config = dict(
    encoder_arch='efficientnet',
    model='contrastive image-text model',
    dataset='photos of plants and fungi (iNaturalist)',
    train_examples=90422,
    image_size=64,
    crop_scale_min=1,
    horizontal_flip=True,
    translate=0.12,
    color_jitter=0.2,
    tokenizer='word',
    vocab_size=1482,
    loss='sigmoid',
    embed_dim=256,
    encoder_norm='batchnorm',
    encoder_activation='relu6',
    encoder_channel_attention='se',
    encoder_depths=[5, 5, 5],
    encoder_kernel_size=3,
    encoder_stem='single',
    encoder_expansion=4,
    encoder_widths=[16, 32, 64],
    text_encoder_causal=False,
    text_encoder_width=320,
    text_encoder_layers=7,
    text_encoder_norm='layernorm',
    text_encoder_norm_position='pre',
    text_encoder_activation='quick_gelu',
    text_encoder_mlp_ratio=3,
    text_encoder_head_dim=32,
    text_encoder_fused_qkv=True,
    text_encoder_bias='all',
    text_encoder_qk_norm=True,
    text_encoder_parallel_block=False,
    text_encoder_inner_norm=False,
    text_encoder_positions='sincos',
    init='torch_default',
    residual_init='zero_last',
    optimizer='soap',
    beta2=0.99,
    lr=0.0015,
    beta1=0.9,
    shampoo_beta=0.95,
    eps=1e-08,
    precondition_frequency=16,
    max_precond_dim=1024,
    one_sided=False,
    adamw_lr_other_params=0.0011,
    steps=5000,
    batch_size=128,
    epochs=7.1,
    lr_schedule='step',
    warmup_steps=250,
    weight_decay=0.1,
    adamw_weight_decay_other_params=0,
)
Rows from block 3 of the text encoder of a small contrastive image-text model, named by matrix and row number. Rows with one number belong to one neuron. Each number is 50 + 15 x the weight over its row's rms, rounded and kept within 0 to 99. All counts start at 0.
After each neuron's rows are labels from the 100 texts, of 14976, where the neuron reaches its highest value: "tokens" is the input token at the peak. Only what is clearly more common there than usual is listed. The data: photos of plants and fungi (iNaturalist).
# fc1: MLP up (text_encoder.blocks.3.mlp.fc1.weight, 960x320), inputs 0-53
# fc2: MLP down (text_encoder.blocks.3.mlp.fc2.weight, 320x960, transposed), outputs 0-53

fc1.447:70 12 63 28 20 46 53 47 43 56 54 54 58 74 81 59 48 53 56 88 69 47 71 88 56 33 18 42 48 80 51 57 67 44 48 39 68 42 33 29 45 44 88 24 57 99 62 51 71 63 73 29 43 48
fc2.447:41 62 40 53 36 38 79 28 34 19 55 61 46 53 52 56 36 43 69 37 50 66 22 50 38 85 42 82 65 74 58 54 72 41 57 63 54 55 52 42 35 57 47 58 34 76 41 46 44 53 52 71 65 32
tokens: "ranunculales"; "perennis"

fc1.613:62 33 74 49 45 42 63 58 44 36 78 25 67 51 56 49 64 26 57 44 54 70 67 76 53 35 23 42 60 35 47 68 69 46 64 72 50 55 55 40 54 60 73 66 61 65 38 76 46 33 56 61 60 52
fc2.613:80 41 63 32 66 68 33 41 53 19 61 88 55 56 55 32 54 28 52 32 45 60 54 60 48 37 29 49 44 61 62 36 34 61 24 33 58 58 24 61 21 55 44 23 61 57 64 49 69 66 27 52 70 30
tokens: "ranunculales"; "oxalis"

fc1.428:51 42 49 29 53 30 28 61 58 62 44 50 54 69 47 55 53 44 62 46 48 47 44 69 46 49 74 54 64 37 44 67 59 39 74 36 74 45 60 72 41 28 69 46 75 58 36 53 80 46 54 56 36 23
fc2.428:41 32 75 36 47 42 34 49 83 65 59 68 27 44 40 56 22 40 36 42 49 46 51 37 30 43 51 39 59 51 86 73 30 48 54 48 40 73 71 46 53 23 57 56 76 73 50 58 69 29 81 52 49 68
tokens: "butter"; "lecanorales"; "evernia"; "goodyera"

fc1.311:49 57 52 63 59 60 51 49 28 38 66 58 43 70 43 54 63 50 66 40 42 52 44 58 39 38 49 67 55 42 40 50 37 48 60 44 38 73 35 64 43 34 67 55 55 78 45 28 41 45 84 34 65 62
fc2.311:32 55 67 28 78 57 28 37 41 50 58 51 58 47 61 52 68 25 50 64 53 35 72 49 34 46 40 39 52 50 56 36 46 34 28 57 51 14 59 16 43 65 58 62 42 42 44 52 62 48 29 45 42 67
tokens: "ranunculales"

fc1.283:35 50 41 53 45 73 41 51 66 71 88 56 32 69 38 43 59 65 75 67 44 59 53 23 35 56 28 38 54 61 02 59 46 40 56 55 59 66 88 60 46 52 31 34 31 20 62 70 52 50 58 47 36 54
fc2.283:78 70 55 56 09 73 54 43 51 38 42 37 47 60 39 45 57 51 68 40 22 29 50 21 50 43 56 30 57 60 44 39 53 68 63 56 65 39 47 57 28 33 38 37 58 57 56 49 43 66 53 45 47 45
tokens: "cylindropuntia"

fc1.280:55 42 47 52 53 60 52 75 64 54 67 77 57 84 36 68 35 75 59 45 54 42 35 39 55 68 31 49 61 44 38 56 35 75 52 51 42 73 54 28 37 59 44 44 54 50 45 94 45 52 84 45 48 64
fc2.280:66 32 64 52 46 69 43 55 58 31 45 69 72 42 62 42 22 53 61 51 46 48 56 38 63 65 47 42 59 46 60 53 63 58 57 52 76 33 43 55 50 52 67 27 46 34 70 53 57 44 24 16 60 34
tokens: "cylindropuntia"; "vine"

fc1.706:61 56 85 52 38 50 50 73 24 39 34 29 58 20 43 59 41 40 65 46 39 26 45 54 74 56 39 66 67 25 49 52 66 55 46 43 79 40 40 35 59 41 46 26 60 50 69 49 53 64 67 49 39 46
fc2.706:48 28 73 75 46 47 57 64 48 55 71 39 52 48 32 21 29 09 44 24 51 56 49 34 76 38 64 28 59 43 50 70 73 50 45 47 64 54 52 66 64 54 46 36 24 60 69 18 66 38 37 42 54 35
tokens: "pinales"; "aquifoliaceae"; "proteales"

fc1.254:92 21 46 40 25 50 30 51 41 69 52 67 71 85 71 68 60 39 30 31 26 46 33 37 28 54 35 30 15 63 36 77 37 56 53 33 37 45 45 47 47 46 47 49 25 62 20 44 47 33 83 64 69 31
fc2.254:59 45 53 46 71 45 27 23 65 44 84 53 54 56 62 33 48 59 38 57 24 42 52 65 50 37 57 64 70 33 46 36 22 54 34 47 68 45 44 88 61 49 48 61 20 35 77 61 67 59 50 43 41 51
tokens: "pinales"; "class"; "polypodiales"

fc1.286:49 36 51 37 86 27 30 60 66 79 54 56 55 45 43 47 21 44 39 27 46 58 30 52 58 63 61 31 54 46 33 52 51 40 49 60 42 67 70 58 63 47 70 37 36 57 42 66 51 52 66 50 40 49
fc2.286:49 43 70 71 12 79 53 48 69 25 54 30 70 48 50 58 50 42 57 27 42 35 60 51 66 55 48 36 62 61 54 39 58 30 64 35 46 41 60 51 72 40 55 47 51 29 27 28 51 39 21 32 26 44
tokens: "pinales"

fc1.376:54 26 51 64 64 61 57 76 27 52 58 24 53 42 25 47 61 50 51 63 30 30 24 43 49 44 76 29 58 71 53 06 40 76 22 55 67 45 57 42 35 71 54 63 52 62 33 34 37 61 67 22 46 50
fc2.376:16 38 42 65 38 40 66 48 63 52 36 32 60 47 42 51 35 51 59 24 46 61 52 60 51 55 22 40 40 52 61 43 57 41 26 16 76 47 55 61 31 62 35 48 70 63 36 69 78 51 61 47 32 69
tokens: "ranunculales"; "oxalis"; "fabales"

fc1.267:62 47 38 41 55 75 74 59 41 50 52 60 55 32 51 57 56 44 44 58 48 42 55 43 62 56 42 27 39 31 40 41 70 92 65 47 51 45 38 56 67 50 58 19 38 38 27 41 66 32 70 39 43 41
fc2.267:49 53 45 46 55 45 60 57 87 54 52 54 49 74 48 69 79 52 45 28 55 44 43 38 51 49 49 59 55 41 44 50 37 56 22 46 38 55 70 56 14 58 35 32 38 40 50 69 61 58 50 30 58 38
tokens: "cylindropuntia"

fc1.14:65 67 51 58 59 37 67 66 49 66 45 39 37 81 51 75 59 51 33 51 39 34 60 44 53 63 94 37 36 59 44 68 64 58 33 14 56 38 57 41 56 48 50 51 43 62 46 27 61 55 37 39 79 21
fc2.14:31 41 53 44 36 32 52 68 68 37 58 27 46 32 49 61 46 52 67 36 51 69 48 51 62 27 58 47 46 57 56 54 16 67 76 64 51 19 85 54 50 41 38 39 42 54 13 55 55 28 45 47 45 33
tokens: "alba"; "wood"; "convolvulus"

fc1.493:63 55 20 47 49 70 63 35 34 50 39 39 36 45 65 15 52 79 43 80 52 39 40 34 32 44 30 75 44 68 45 68 49 64 50 60 71 31 62 25 29 43 45 73 47 48 41 36 56 36 56 28 54 49
fc2.493:45 65 69 70 22 61 24 81 73 45 48 70 48 60 25 43 44 55 55 43 54 47 37 20 37 27 26 44 64 42 73 74 72 59 33 56 64 49 63 56 48 54 47 61 53 39 32 60 61 38 52 56 45 15
tokens: "pinales"

fc1.166:53 51 63 30 65 20 36 49 61 63 31 38 41 59 52 32 50 46 71 48 30 29 30 43 56 68 21 41 61 59 54 51 58 21 41 64 35 51 38 40 55 61 49 57 57 33 52 59 42 42 38 13 41 67
fc2.166:55 51 47 49 32 66 24 55 70 77 48 46 78 28 42 41 58 44 36 34 41 74 79 43 79 53 46 29 58 52 47 57 40 60 67 50 53 39 69 39 63 62 43 40 58 63 57 11 55 42 40 64 39 49
tokens: "pinales"; "eastern"; "honeylocust"

fc1.90:77 23 61 59 67 35 54 53 52 80 16 45 46 58 35 58 46 44 56 39 39 50 50 73 24 63 44 41 42 81 56 38 51 49 35 47 37 47 59 29 53 61 68 47 56 72 55 51 36 64 39 55 53 56
fc2.90:36 48 54 60 48 72 36 55 58 22 49 25 56 15 57 33 58 62 56 49 26 74 62 42 38 65 56 60 39 40 78 63 33 58 27 72 45 32 51 37 39 68 38 70 53 55 44 58 57 56 49 51 52 63
tokens: "woundwort"; "purple"

fc1.430:37 51 47 34 63 77 36 53 37 26 75 60 60 48 27 27 53 57 55 51 59 33 45 47 65 49 50 28 46 57 47 75 62 66 34 47 45 54 45 80 54 54 45 19 45 49 30 51 32 53 78 50 53 45
fc2.430:66 54 34 37 42 24 62 52 25 66 49 38 58 66 49 43 53 70 31 56 42 65 56 50 65 26 43 29 73 52 40 95 43 29 09 42 54 36 40 81 55 47 57 61 38 39 50 29 61 57 44 26 52 55
tokens: "pinales"; "archangel"

fc1.422:47 86 35 63 37 29 51 53 59 63 65 45 47 68 55 29 71 47 56 55 20 60 35 44 40 43 39 65 16 60 67 73 63 55 33 58 59 43 24 57 65 33 59 64 61 47 53 67 67 42 71 32 85 47
fc2.422:81 66 52 57 59 71 52 53 17 37 40 62 27 30 40 29 63 57 41 20 58 63 61 44 78 88 62 57 56 81 54 52 39 53 56 61 69 28 66 35 60 38 66 40 46 32 52 25 59 53 65 58 58 40
tokens: "pinales"; "aspen"

fc1.225:58 85 46 70 44 62 54 53 61 40 41 66 53 78 49 41 59 56 70 57 71 39 54 77 49 61 59 63 51 90 45 65 69 57 56 41 33 18 45 86 42 52 63 70 60 50 56 48 56 38 67 67 37 58
fc2.225:51 46 37 60 59 68 55 57 55 29 48 28 63 61 54 66 57 76 41 30 27 67 58 50 55 70 42 33 28 63 39 47 34 52 38 36 41 45 45 23 77 20 35 49 29 43 33 44 27 39 51 37 25 43
tokens: "alba"; "root"; "beech"

fc1.577:44 78 45 49 33 48 34 54 64 60 74 24 46 68 41 52 54 60 82 42 38 49 46 40 39 38 62 87 74 37 64 22 52 61 56 23 39 64 49 40 66 28 54 25 59 54 58 17 52 55 28 58 63 24
fc2.577:40 74 46 64 37 45 63 39 42 74 38 90 83 46 37 48 42 49 54 61 49 44 53 35 46 55 50 22 75 47 47 46 49 54 32 61 81 67 48 66 25 68 37 69 44 25 45 66 63 43 29 39 48 61
tokens: "candy"; "green"; "tar"

fc1.270:61 22 23 21 61 61 42 57 55 59 50 52 47 49 59 56 58 39 46 25 84 21 56 53 74 33 26 31 43 68 48 29 54 46 30 46 16 58 36 51 49 46 83 37 52 52 47 59 57 32 45 44 67 40
fc2.270:39 11 46 51 38 43 73 67 65 48 46 13 57 51 28 16 50 52 39 41 40 41 59 49 57 41 34 34 07 44 82 42 72 58 52 48 62 72 50 54 69 76 69 62 51 77 42 59 47 49 44 41 40 33
tokens: "ranunculales"

fc1.725:44 40 58 43 75 44 33 43 30 50 48 69 59 34 56 70 48 21 55 40 62 44 71 60 47 26 55 37 57 58 42 31 37 43 77 68 43 81 99 40 39 36 70 35 42 56 79 55 71 14 36 51 70 37
fc2.725:49 46 49 52 77 43 69 32 26 46 74 61 50 39 34 34 31 62 51 68 30 53 41 43 44 80 64 47 53 59 48 59 78 72 33 67 64 43 55 14 58 33 24 42 43 48 42 37 57 41 46 58 24 67
tokens: "butter"; "fabaceae"; "california"

fc1.568:35 64 45 58 24 60 37 67 46 64 48 56 50 47 49 63 33 26 49 40 62 32 65 90 63 69 50 13 52 34 54 52 49 57 83 41 74 52 45 45 65 57 27 22 74 61 34 84 59 17 30 29 46 41
fc2.568:34 40 64 67 40 51 38 66 53 45 50 32 39 41 56 43 60 49 51 51 69 54 52 52 66 67 50 51 65 52 31 56 41 47 64 68 32 59 49 76 49 69 61 43 25 41 68 63 68 34 37 39 69 56
tokens: "candy"; "blackthorn"; "fennel"