A small contrastive image-text model, trained from scratch.
Training: soap at rate 0.0015, 5000 steps, batches of 128.
Data: trained on photos of plants and fungi (iNaturalist), 7.1 epochs.
Rows from block 3 of the text encoder of a small contrastive image-text model, named by matrix and row number. Rows with one number belong to one neuron. Each number is 128 + 32 x the weight over its row's rms, rounded and kept within 0 to 255. All counts start at 0. Numbers have three digits each.
After each neuron's rows are labels from the 100 texts, of 14976, where the neuron reaches its highest value: "fires on" is the input token at the peak. Only what is clearly more common there than usual is listed. The data: photos of plants and fungi (iNaturalist). In brackets: how many of the 100.
# fc1: MLP up (text_encoder.blocks.3.mlp.fc1.weight, 960x320), inputs 162-215
# fc2: MLP down (text_encoder.blocks.3.mlp.fc2.weight, 320x960, transposed), outputs 162-215

fc1.114:168170165147115152106107151154159148184125172099158129161132152160151168091179174236172148167127143170112157094119157138123117190102160123125150089156150129137192
fc2.114:114116149129074166199129142069134150180179110090131052129111157136129115165147124183108132142145150137166126151121076149188148137123166205120144122108104146132106
fires on: "eastern" (37); "pink" (34); "tipularia" (22); "pea" (7)

fc1.624:138119145086141112101123159128142142151098150134084082133174170121183102129172143086087104080069144118092128177116119195173087145226133123065080119173148145121055
fc2.624:097171190140104055107169111197091158089078140077165096089098098114091127112095160145097158114148078080095174121128171134117156119133198145161156176087110125034152
fires on: "pratense" (52); "malvales" (29); "violet" (19)

fc1.297:165138066130166128084105121143094171070099119151159085076201125162142064108152133133146082094173108170135125133157078133083120114069119177141138104083101106115137
fc2.297:143129106083101145115113160101099145116164117114109141165132114101134093116184137167110033153112148191155147104102160089152105129107140165095180061156178048071172
fires on: "liliales" (100)

fc1.591:111116119099154146152187056169122151058111127132145108088143137170122099172135092116105131104103088088154138148132093080114074118146143087070145115129151129046160
fc2.591:178160144186123154143123173118181069161232150121113100102148096113089115097123151109112126122109164165164104119184162174134132153178150190180101072130132098121096
fires on: "lamiaceae" (100)

fc1.126:094114117159113085125180158142101148148153186129086138093069159091137073110147167134157161091086136162084129145121095180155169068114165064110144139150106122090059
fc2.126:089120208119131143169129099148128136133109079119141131173110171109139112125065087134121060137151115168162147148120116104140070114144111155101130181143181122144103
fires on: "solanum" (54); "ranunculales" (27); "laurales" (19)

fc1.181:116164071099065092140164138090131102169203098094105093140111108086139101122192180124119112119120095137096156130170120177144141113129154092177163092096164103122160
fc2.181:110102063092118114175155079165135119154145169070169174134107116189144136057175164161153103136132112154143128119208076112183091104117157166171100151104137077164155
fires on: "rosales" (51); "cornales" (49)

fc1.456:121163084163132116093147144067094130131120131080115054124068104075101160222167141117138130081164169139135145047087136116203118154142070182152152100195137114133091
fc2.456:080154066099127081153094149111135119121147091133094115132103113135085128166080143167101170112158124119133114161150184131098123244106080144079155074219076096080119
fires on: "solanum" (41); "brassicales" (39); "rubiaceae" (20)

fc1.6:152082123115089095115067143095141173116105126064113093167128072120103133153141141145137065110136141135176131112132133147108136046155128122100150124180171118133129
fc2.6:128077095122186156117138206108121103142101095158101150129116140163059120145176165101070128139155058123140133115127157094095126149109141132125154077134082073114156
fires on: "liliales" (69); "aquifoliaceae" (26)

fc1.77:134147142169097112133141096128154109200119182175183120163158120125122138091122155146153114145132123138050102147122127153110151149194118165168133156150123174084184
fc2.77:168102198133096155175175126155109173087183103171156187195193122193089170084116124072158098148160099105174116104098150127101193085071150155084138125098170133101124
fires on: "agaricomycetes" (100)

fc1.639:081191192130137104138126124059158137130140170122133070144110108145110067152139147102144129127042138116111103103158112124128090103155146129114165132133134095164152
fc2.639:116131104142103151202115114217088114141176118198178101154132133150146127147135116203143153140148107090106181129153138132101091117079077122146110152146071188149119
fires on: "all" (43); "<end>" (30); "yellow" (27)

fc1.210:111065166145120099106155122148151157139173089079111131105176201098109097121199142116126117120124098177082131067168102073125182064100108127068114083109143116166149
fc2.210:127150083100145101153048105176130080172175129140157146126144124144069180147165095102166157088153112118108107105073138119119139097137134071148155123106156154166117
fires on: "liliales" (57); "mycelis" (32)

fc1.174:107141124236158160101131145096121115139163108187137143200153076092100126108118124125105145128097076060110117140140149134101203106123134092151150171124134122124108
fc2.174:245169077135155142192179115156102076094160130080157116099132165145129167155076167090116138164075108138095096118064113114108065136145086156146145155106143104124143
fires on: "agaricomycetes" (100)

fc1.160:111081127184186145098121165157095152133080141130126090174153115134092148115151128114098152165150140106201073121089113127029115168092149145117152069138111081146130
fc2.160:121111135100153130175197131109088155137132139114111125191060125180120148125151137205145186086165132156092128174144129110130172132110163185131131165157106106142121
fires on: "all" (43); "officinalis" (36); "caerulea" (20)

fc1.195:090133120079134133137138112134165132156056137109083134142157115111146131185086096119103068043064106142131097152162129123103140041138142158134082168159112148088179
fc2.195:103149156136166118140115142139192174172048122144084170070143151131116099126133182083153114154122130100092101140149168126189121092079175117121113176140131138152144
fires on: "rosales" (100)

fc1.36:112107163172161109178198109120143110120161154138045145136190148090193108090150083157085101137084052118112147095068098162114132097110098179144121151130100139170178
fc2.36:192165131112124120162142109115117102167157107147127151102135121105136075136125067181137123175143144131144148098152139056154137146161097091121191151126197118113148
fires on: "," (100)

fc1.670:140102106151129169145120111126171146094103105139139146134094133115170072188144118121162120127140174165099116161064137167118148062124153108120103136123079117134168
fc2.670:103155159155103130167094158113135164138089111120130127111116124150181108058148098105147115188168144144146107115096093140131114116149124160144130140141119155168117
fires on: "," (100)

fc1.562:126155144143160194078151164084139141167125099190202124106120159200135139157096104145127190132095152133115105143157145147177152141128152156153148088142145202154129
fc2.562:142130098115106120109141120131108099186129110108145108172108088142065087089109109154123129045179097141205097065156150189119095138135097184074168110128179145200145
fires on: "order" (87); "(" (13)

fc1.354:138136094140119107108174145143133140184157155145121171174127155146168081117119170092179203113137147154155119085099090128160143190195138106126131112176176082086101
fc2.354:056082147077122175133118119122179170152119123097096126080159144167151157141110144138196172146156086155153121156148168088134117133120114175183059148109049088128158
fires on: "eastern" (50); "red" (34); "purple" (16)

fc1.278:152098070180153181084111155158123193137119086086142124171079078181109133155140199070135135103082135175152122152062166104142136130111123101133081155113127129104156
fc2.278:136201106090121112116098126160051155140095120091163150167134131156158137103152149148161077119137169114142146102140115095127119173098144097169117149140141173110154
fires on: "rosales" (100)

fc1.695:100104176170124115176115136096103121108139111093143090136146100148134152097129172123069191172141078091098113115150110144128183154102108175091127114141105173080137
fc2.695:172033127155122107135169114161118133102135117167167112162100169111140164114146145177146149106158120109129097157115125111131145189157068168096164142180079098088097
fires on: "agaricomycetes" (100)

fc1.326:086115213134124149125118069140082111128113149201093111161140118109113106141116181129187184097078154142146151109128146122072119123112155115192139092215145079149150
fc2.326:183159148112096194131068169174078095145115125183106178180146091170155141089166099146182201090148163109200111152153093128097097107103080118122122132112130132116106
fires on: "poison" (39); "echinocereus" (28); "honeysuckle" (26); "thuja" (7)

fc1.307:121135144117126060168021152090159105095158157080170113122129088077164089119168143127080149073115099156126118132131078110125120140116140108114070106197151139137134
fc2.307:123109177125098125102130098173159090149161122070102040087137182089142093116198205145104075135104131128101136136128067104129103104093094158161103121116163092155186
fires on: "rosales" (100)

fc1.358:109106116122140160100144078140215122117150148083118088137128108131199129070189117191093173100137130090141130124141206141188082162142107144130121074183125095125146
fc2.358:160143136059097129090163108141112129152186198115147138145124144099158115130128143137159147109166128141139097127155143123167169128130103127119105141113110081140121
fires on: "eastern" (57); "balsamea" (30); "canadense" (13)

fc1.290:085147104138167172127139182109129099135062094151118133113116173134151162048194159187088098137118115140184148143150129143149163087107129122167166098183125054160151
fc2.290:133111113120094093089059102142134192170169130121173129086114132095083108157157104165153110102090125177177132140101141084115096105112126131088117054056146106133119
fires on: "liliales" (100)

fc1.503:109133120120122160060155112124141190114115149118166152171161128073073076146140114160103134083121134133147097099182080126086069156151109169116094111095172113137122
fc2.503:126148071108105157135102173156132083141134091133172097184157131139101116141092132203090114126128158127088133148093143157093095140124141104091169113098135080108190
fires on: "fragaria" (39); "ericaceae" (24); "fabaceae" (22); "primula" (15)

fc1.410:132052144121113152154147125089101086134112130100095070117114114155117085132090118115133134039170111119144144154166130151190168152153131158163132133126114154139107
fc2.410:093112113189134164095127151116111085138137102190144117148081161102134163141200101133142114189157108126118142143107050117115165123111078156113064142144146137161098
fires on: "order" (55); "lettuce" (32); "soldier" (13)

fc1.440:160106147129081104093139109116186142109118123136169112156154161078153105167131150123113142090109187151125161084152128109169074180123183099150128127175179073111100
fc2.440:132171177114129103148138114152141090187150133098152125078119078131126200150156143093107166133091118115175170159154103155127151127120138091126124124164117137162167
fires on: "eastern" (66); "ostrich" (23); "grahamii" (11)

fc1.341:196117146136124132096129162098108106146109144131146151125126094125110178167159176091134095118085135071105100080101140139135095128132152141109119088195137162125100
fc2.341:137119086091126163108127159181129087138125144112172136118097096165108097119143149119081108179166130086117140155098112125144110111076105160118154113157105118124136
fires on: "rumex" (67); "solanum" (33)

fc1.236:107071153111088193102128143158101155152144103133087083132099175110138136144123106072139102084119085104154144108086127148100097094102167124145127200101130159154119
fc2.236:105111057137127095094115149124129127133135098158133110187090166101078127183138114125148152118103107088133131146072146122106075187129153112118137133142105156143101
fires on: "rumex" (67); "fomentarius" (29)

fc1.177:183112114153083129166145122127145093122073121118088146134124111170143181162141150114111104100103217167124122184111123104135165083113131131114153155072163129103136
fc2.177:205125162065100151103140103164088151140157134120154134104120061091127122088127123115108159160199121137110253126131180166137153061090168122147118200167132111140155
fires on: "solanum" (39); "christmas" (24); "ligustrum" (21); "salmonberry" (16)

fc1.23:151074088131192151128154138164115172148158190099159105077130092107124119076125128156109114131132177075147119094148115169163084165100160117174131133145101086145132
fc2.23:149083154108111182151112060105172179187150126104159166112117116071176181105102121190158164118128090072132089081154161101156133111136165185108078101102120134074128
fires on: "eastern" (68); "ostrich" (23); "tipularia" (9)

fc1.316:149103159126178111113144097088114105083160105091151146107109188090143125146081123120097106113063164098098126126078158173129103085118174172168118090136146084074140
fc2.316:134091119132120134163125170131160089063136113112095075129093134207172083128144080053193113178108106129114159138153121119158135131072111063085157133180110127100140
fires on: "agaricomycetes" (70); "asparagales" (30)

fc1.486:107119152097142105143157136098183071143113064159136111174154130168155067143170141189123144130169176133173092164110118167105129158088101163169136084138174148164111
fc2.486:165115203130107116126103090150123161095136209191168113096153108099114144179155051105098124136104131121176135153148081075141117104082065129106087084166136144132057
fires on: "fragaria" (46); "speedwell" (41); "galinsoga" (13)

fc1.38:133108165164179133081156144116105103167144118118088072170119057129124141127180181124151065126157122183140156070119130132106132084146113117216171161109140177114089
fc2.38:145152091106122076155136085145114098118111092098181161093055188149108143135105130126139166111136181162085069105086118148123185098099095110160118118164150120118139
fires on: "rosales" (41); "carolinense" (28); "garden" (18); "asteraceae" (13)

fc1.564:099084146064144097123150150192156104152162110149125087133127112168121121121109106100121174095142145125148117147103084151027130203147142075135121128159144128179125
fc2.564:139162089154177102166167149202142198139126092130103138091082144146130066179112107110069116117120118121132103156162143164084091164162142131192164126162149123173090
fires on: "sonchus" (39); "ox" (34); "verbascum" (21)

fc1.719:165076120132108119121141162092136150179138161130108179111095151138148115113147161175113106122064093160095119131138085156126114082167068154142132089150128109158175
fc2.719:086175111087162108121041159113075135181108092103162145127163098136126164100132116151123081145100075063120166070152109107113169075146128116118143145143128141122143
fires on: "liliales" (100)

fc1.75:051114143115161107113143144177113157143109134120136153114149132171099153145108141054123169126173104151129072163129083192064123133176123108094106146150149096166159
fc2.75:103128119128166146158200182130153124149184116110186091115126086112062126144093112126132148130135113108134131113165144081074164131142125093092137115087146164115125
fires on: "sonchus" (39); "urbanum" (38); "potentilla" (23)

fc1.756:102101131119119140166092086121182146109138171154187095130154193151112099091053121087126087135101107167138139073156055147149151125162121103136102109108132068112093
fc2.756:121096053125123104119176107113107160175129141116102157081085081126125091063111091139099139072076134090162082152086070152110139160100125129092148124155116116116110
fires on: "order" (60); "class" (40)

fc1.660:136092139142135124132176087111105093143125144112140100106093131065146104155098139135155114155128102130091106127111102132115137094071131147104173150178123139142183
fc2.660:178161138139157130144145105090151143111129102091206127220123077085152136149124118086093112170172086135161153137099172167080144131080117104092128147143142140113115
fires on: "agaricomycetes" (100)

fc1.7:154153155115136096103148098108108139087160108136118165101132096124148198069131068185142146133145086194133170146111102138125181083093124109137137141124124184143143
fc2.7:096137073133124111148127127144131092193093140146112120112127140105215130126129117143103192157134140154155089111151161136122081213149077105152222123115145055124181
fires on: "rivale" (26); "sheep" (24); "fig" (21); "columbine" (19)

fc1.333:116139106160146116155154126148153090082174108088112130074108123161099139084181085110104130148106149088112113149152136089162125058089087153090139124111088133125132
fc2.333:125113097129157094114140104120165109095094088140149095103151059119141135097151090140139162160078120101104164099178179128118082092131190132132091158096129099134119
fires on: "pratense" (43); "cubs" (35); "rugosa" (22)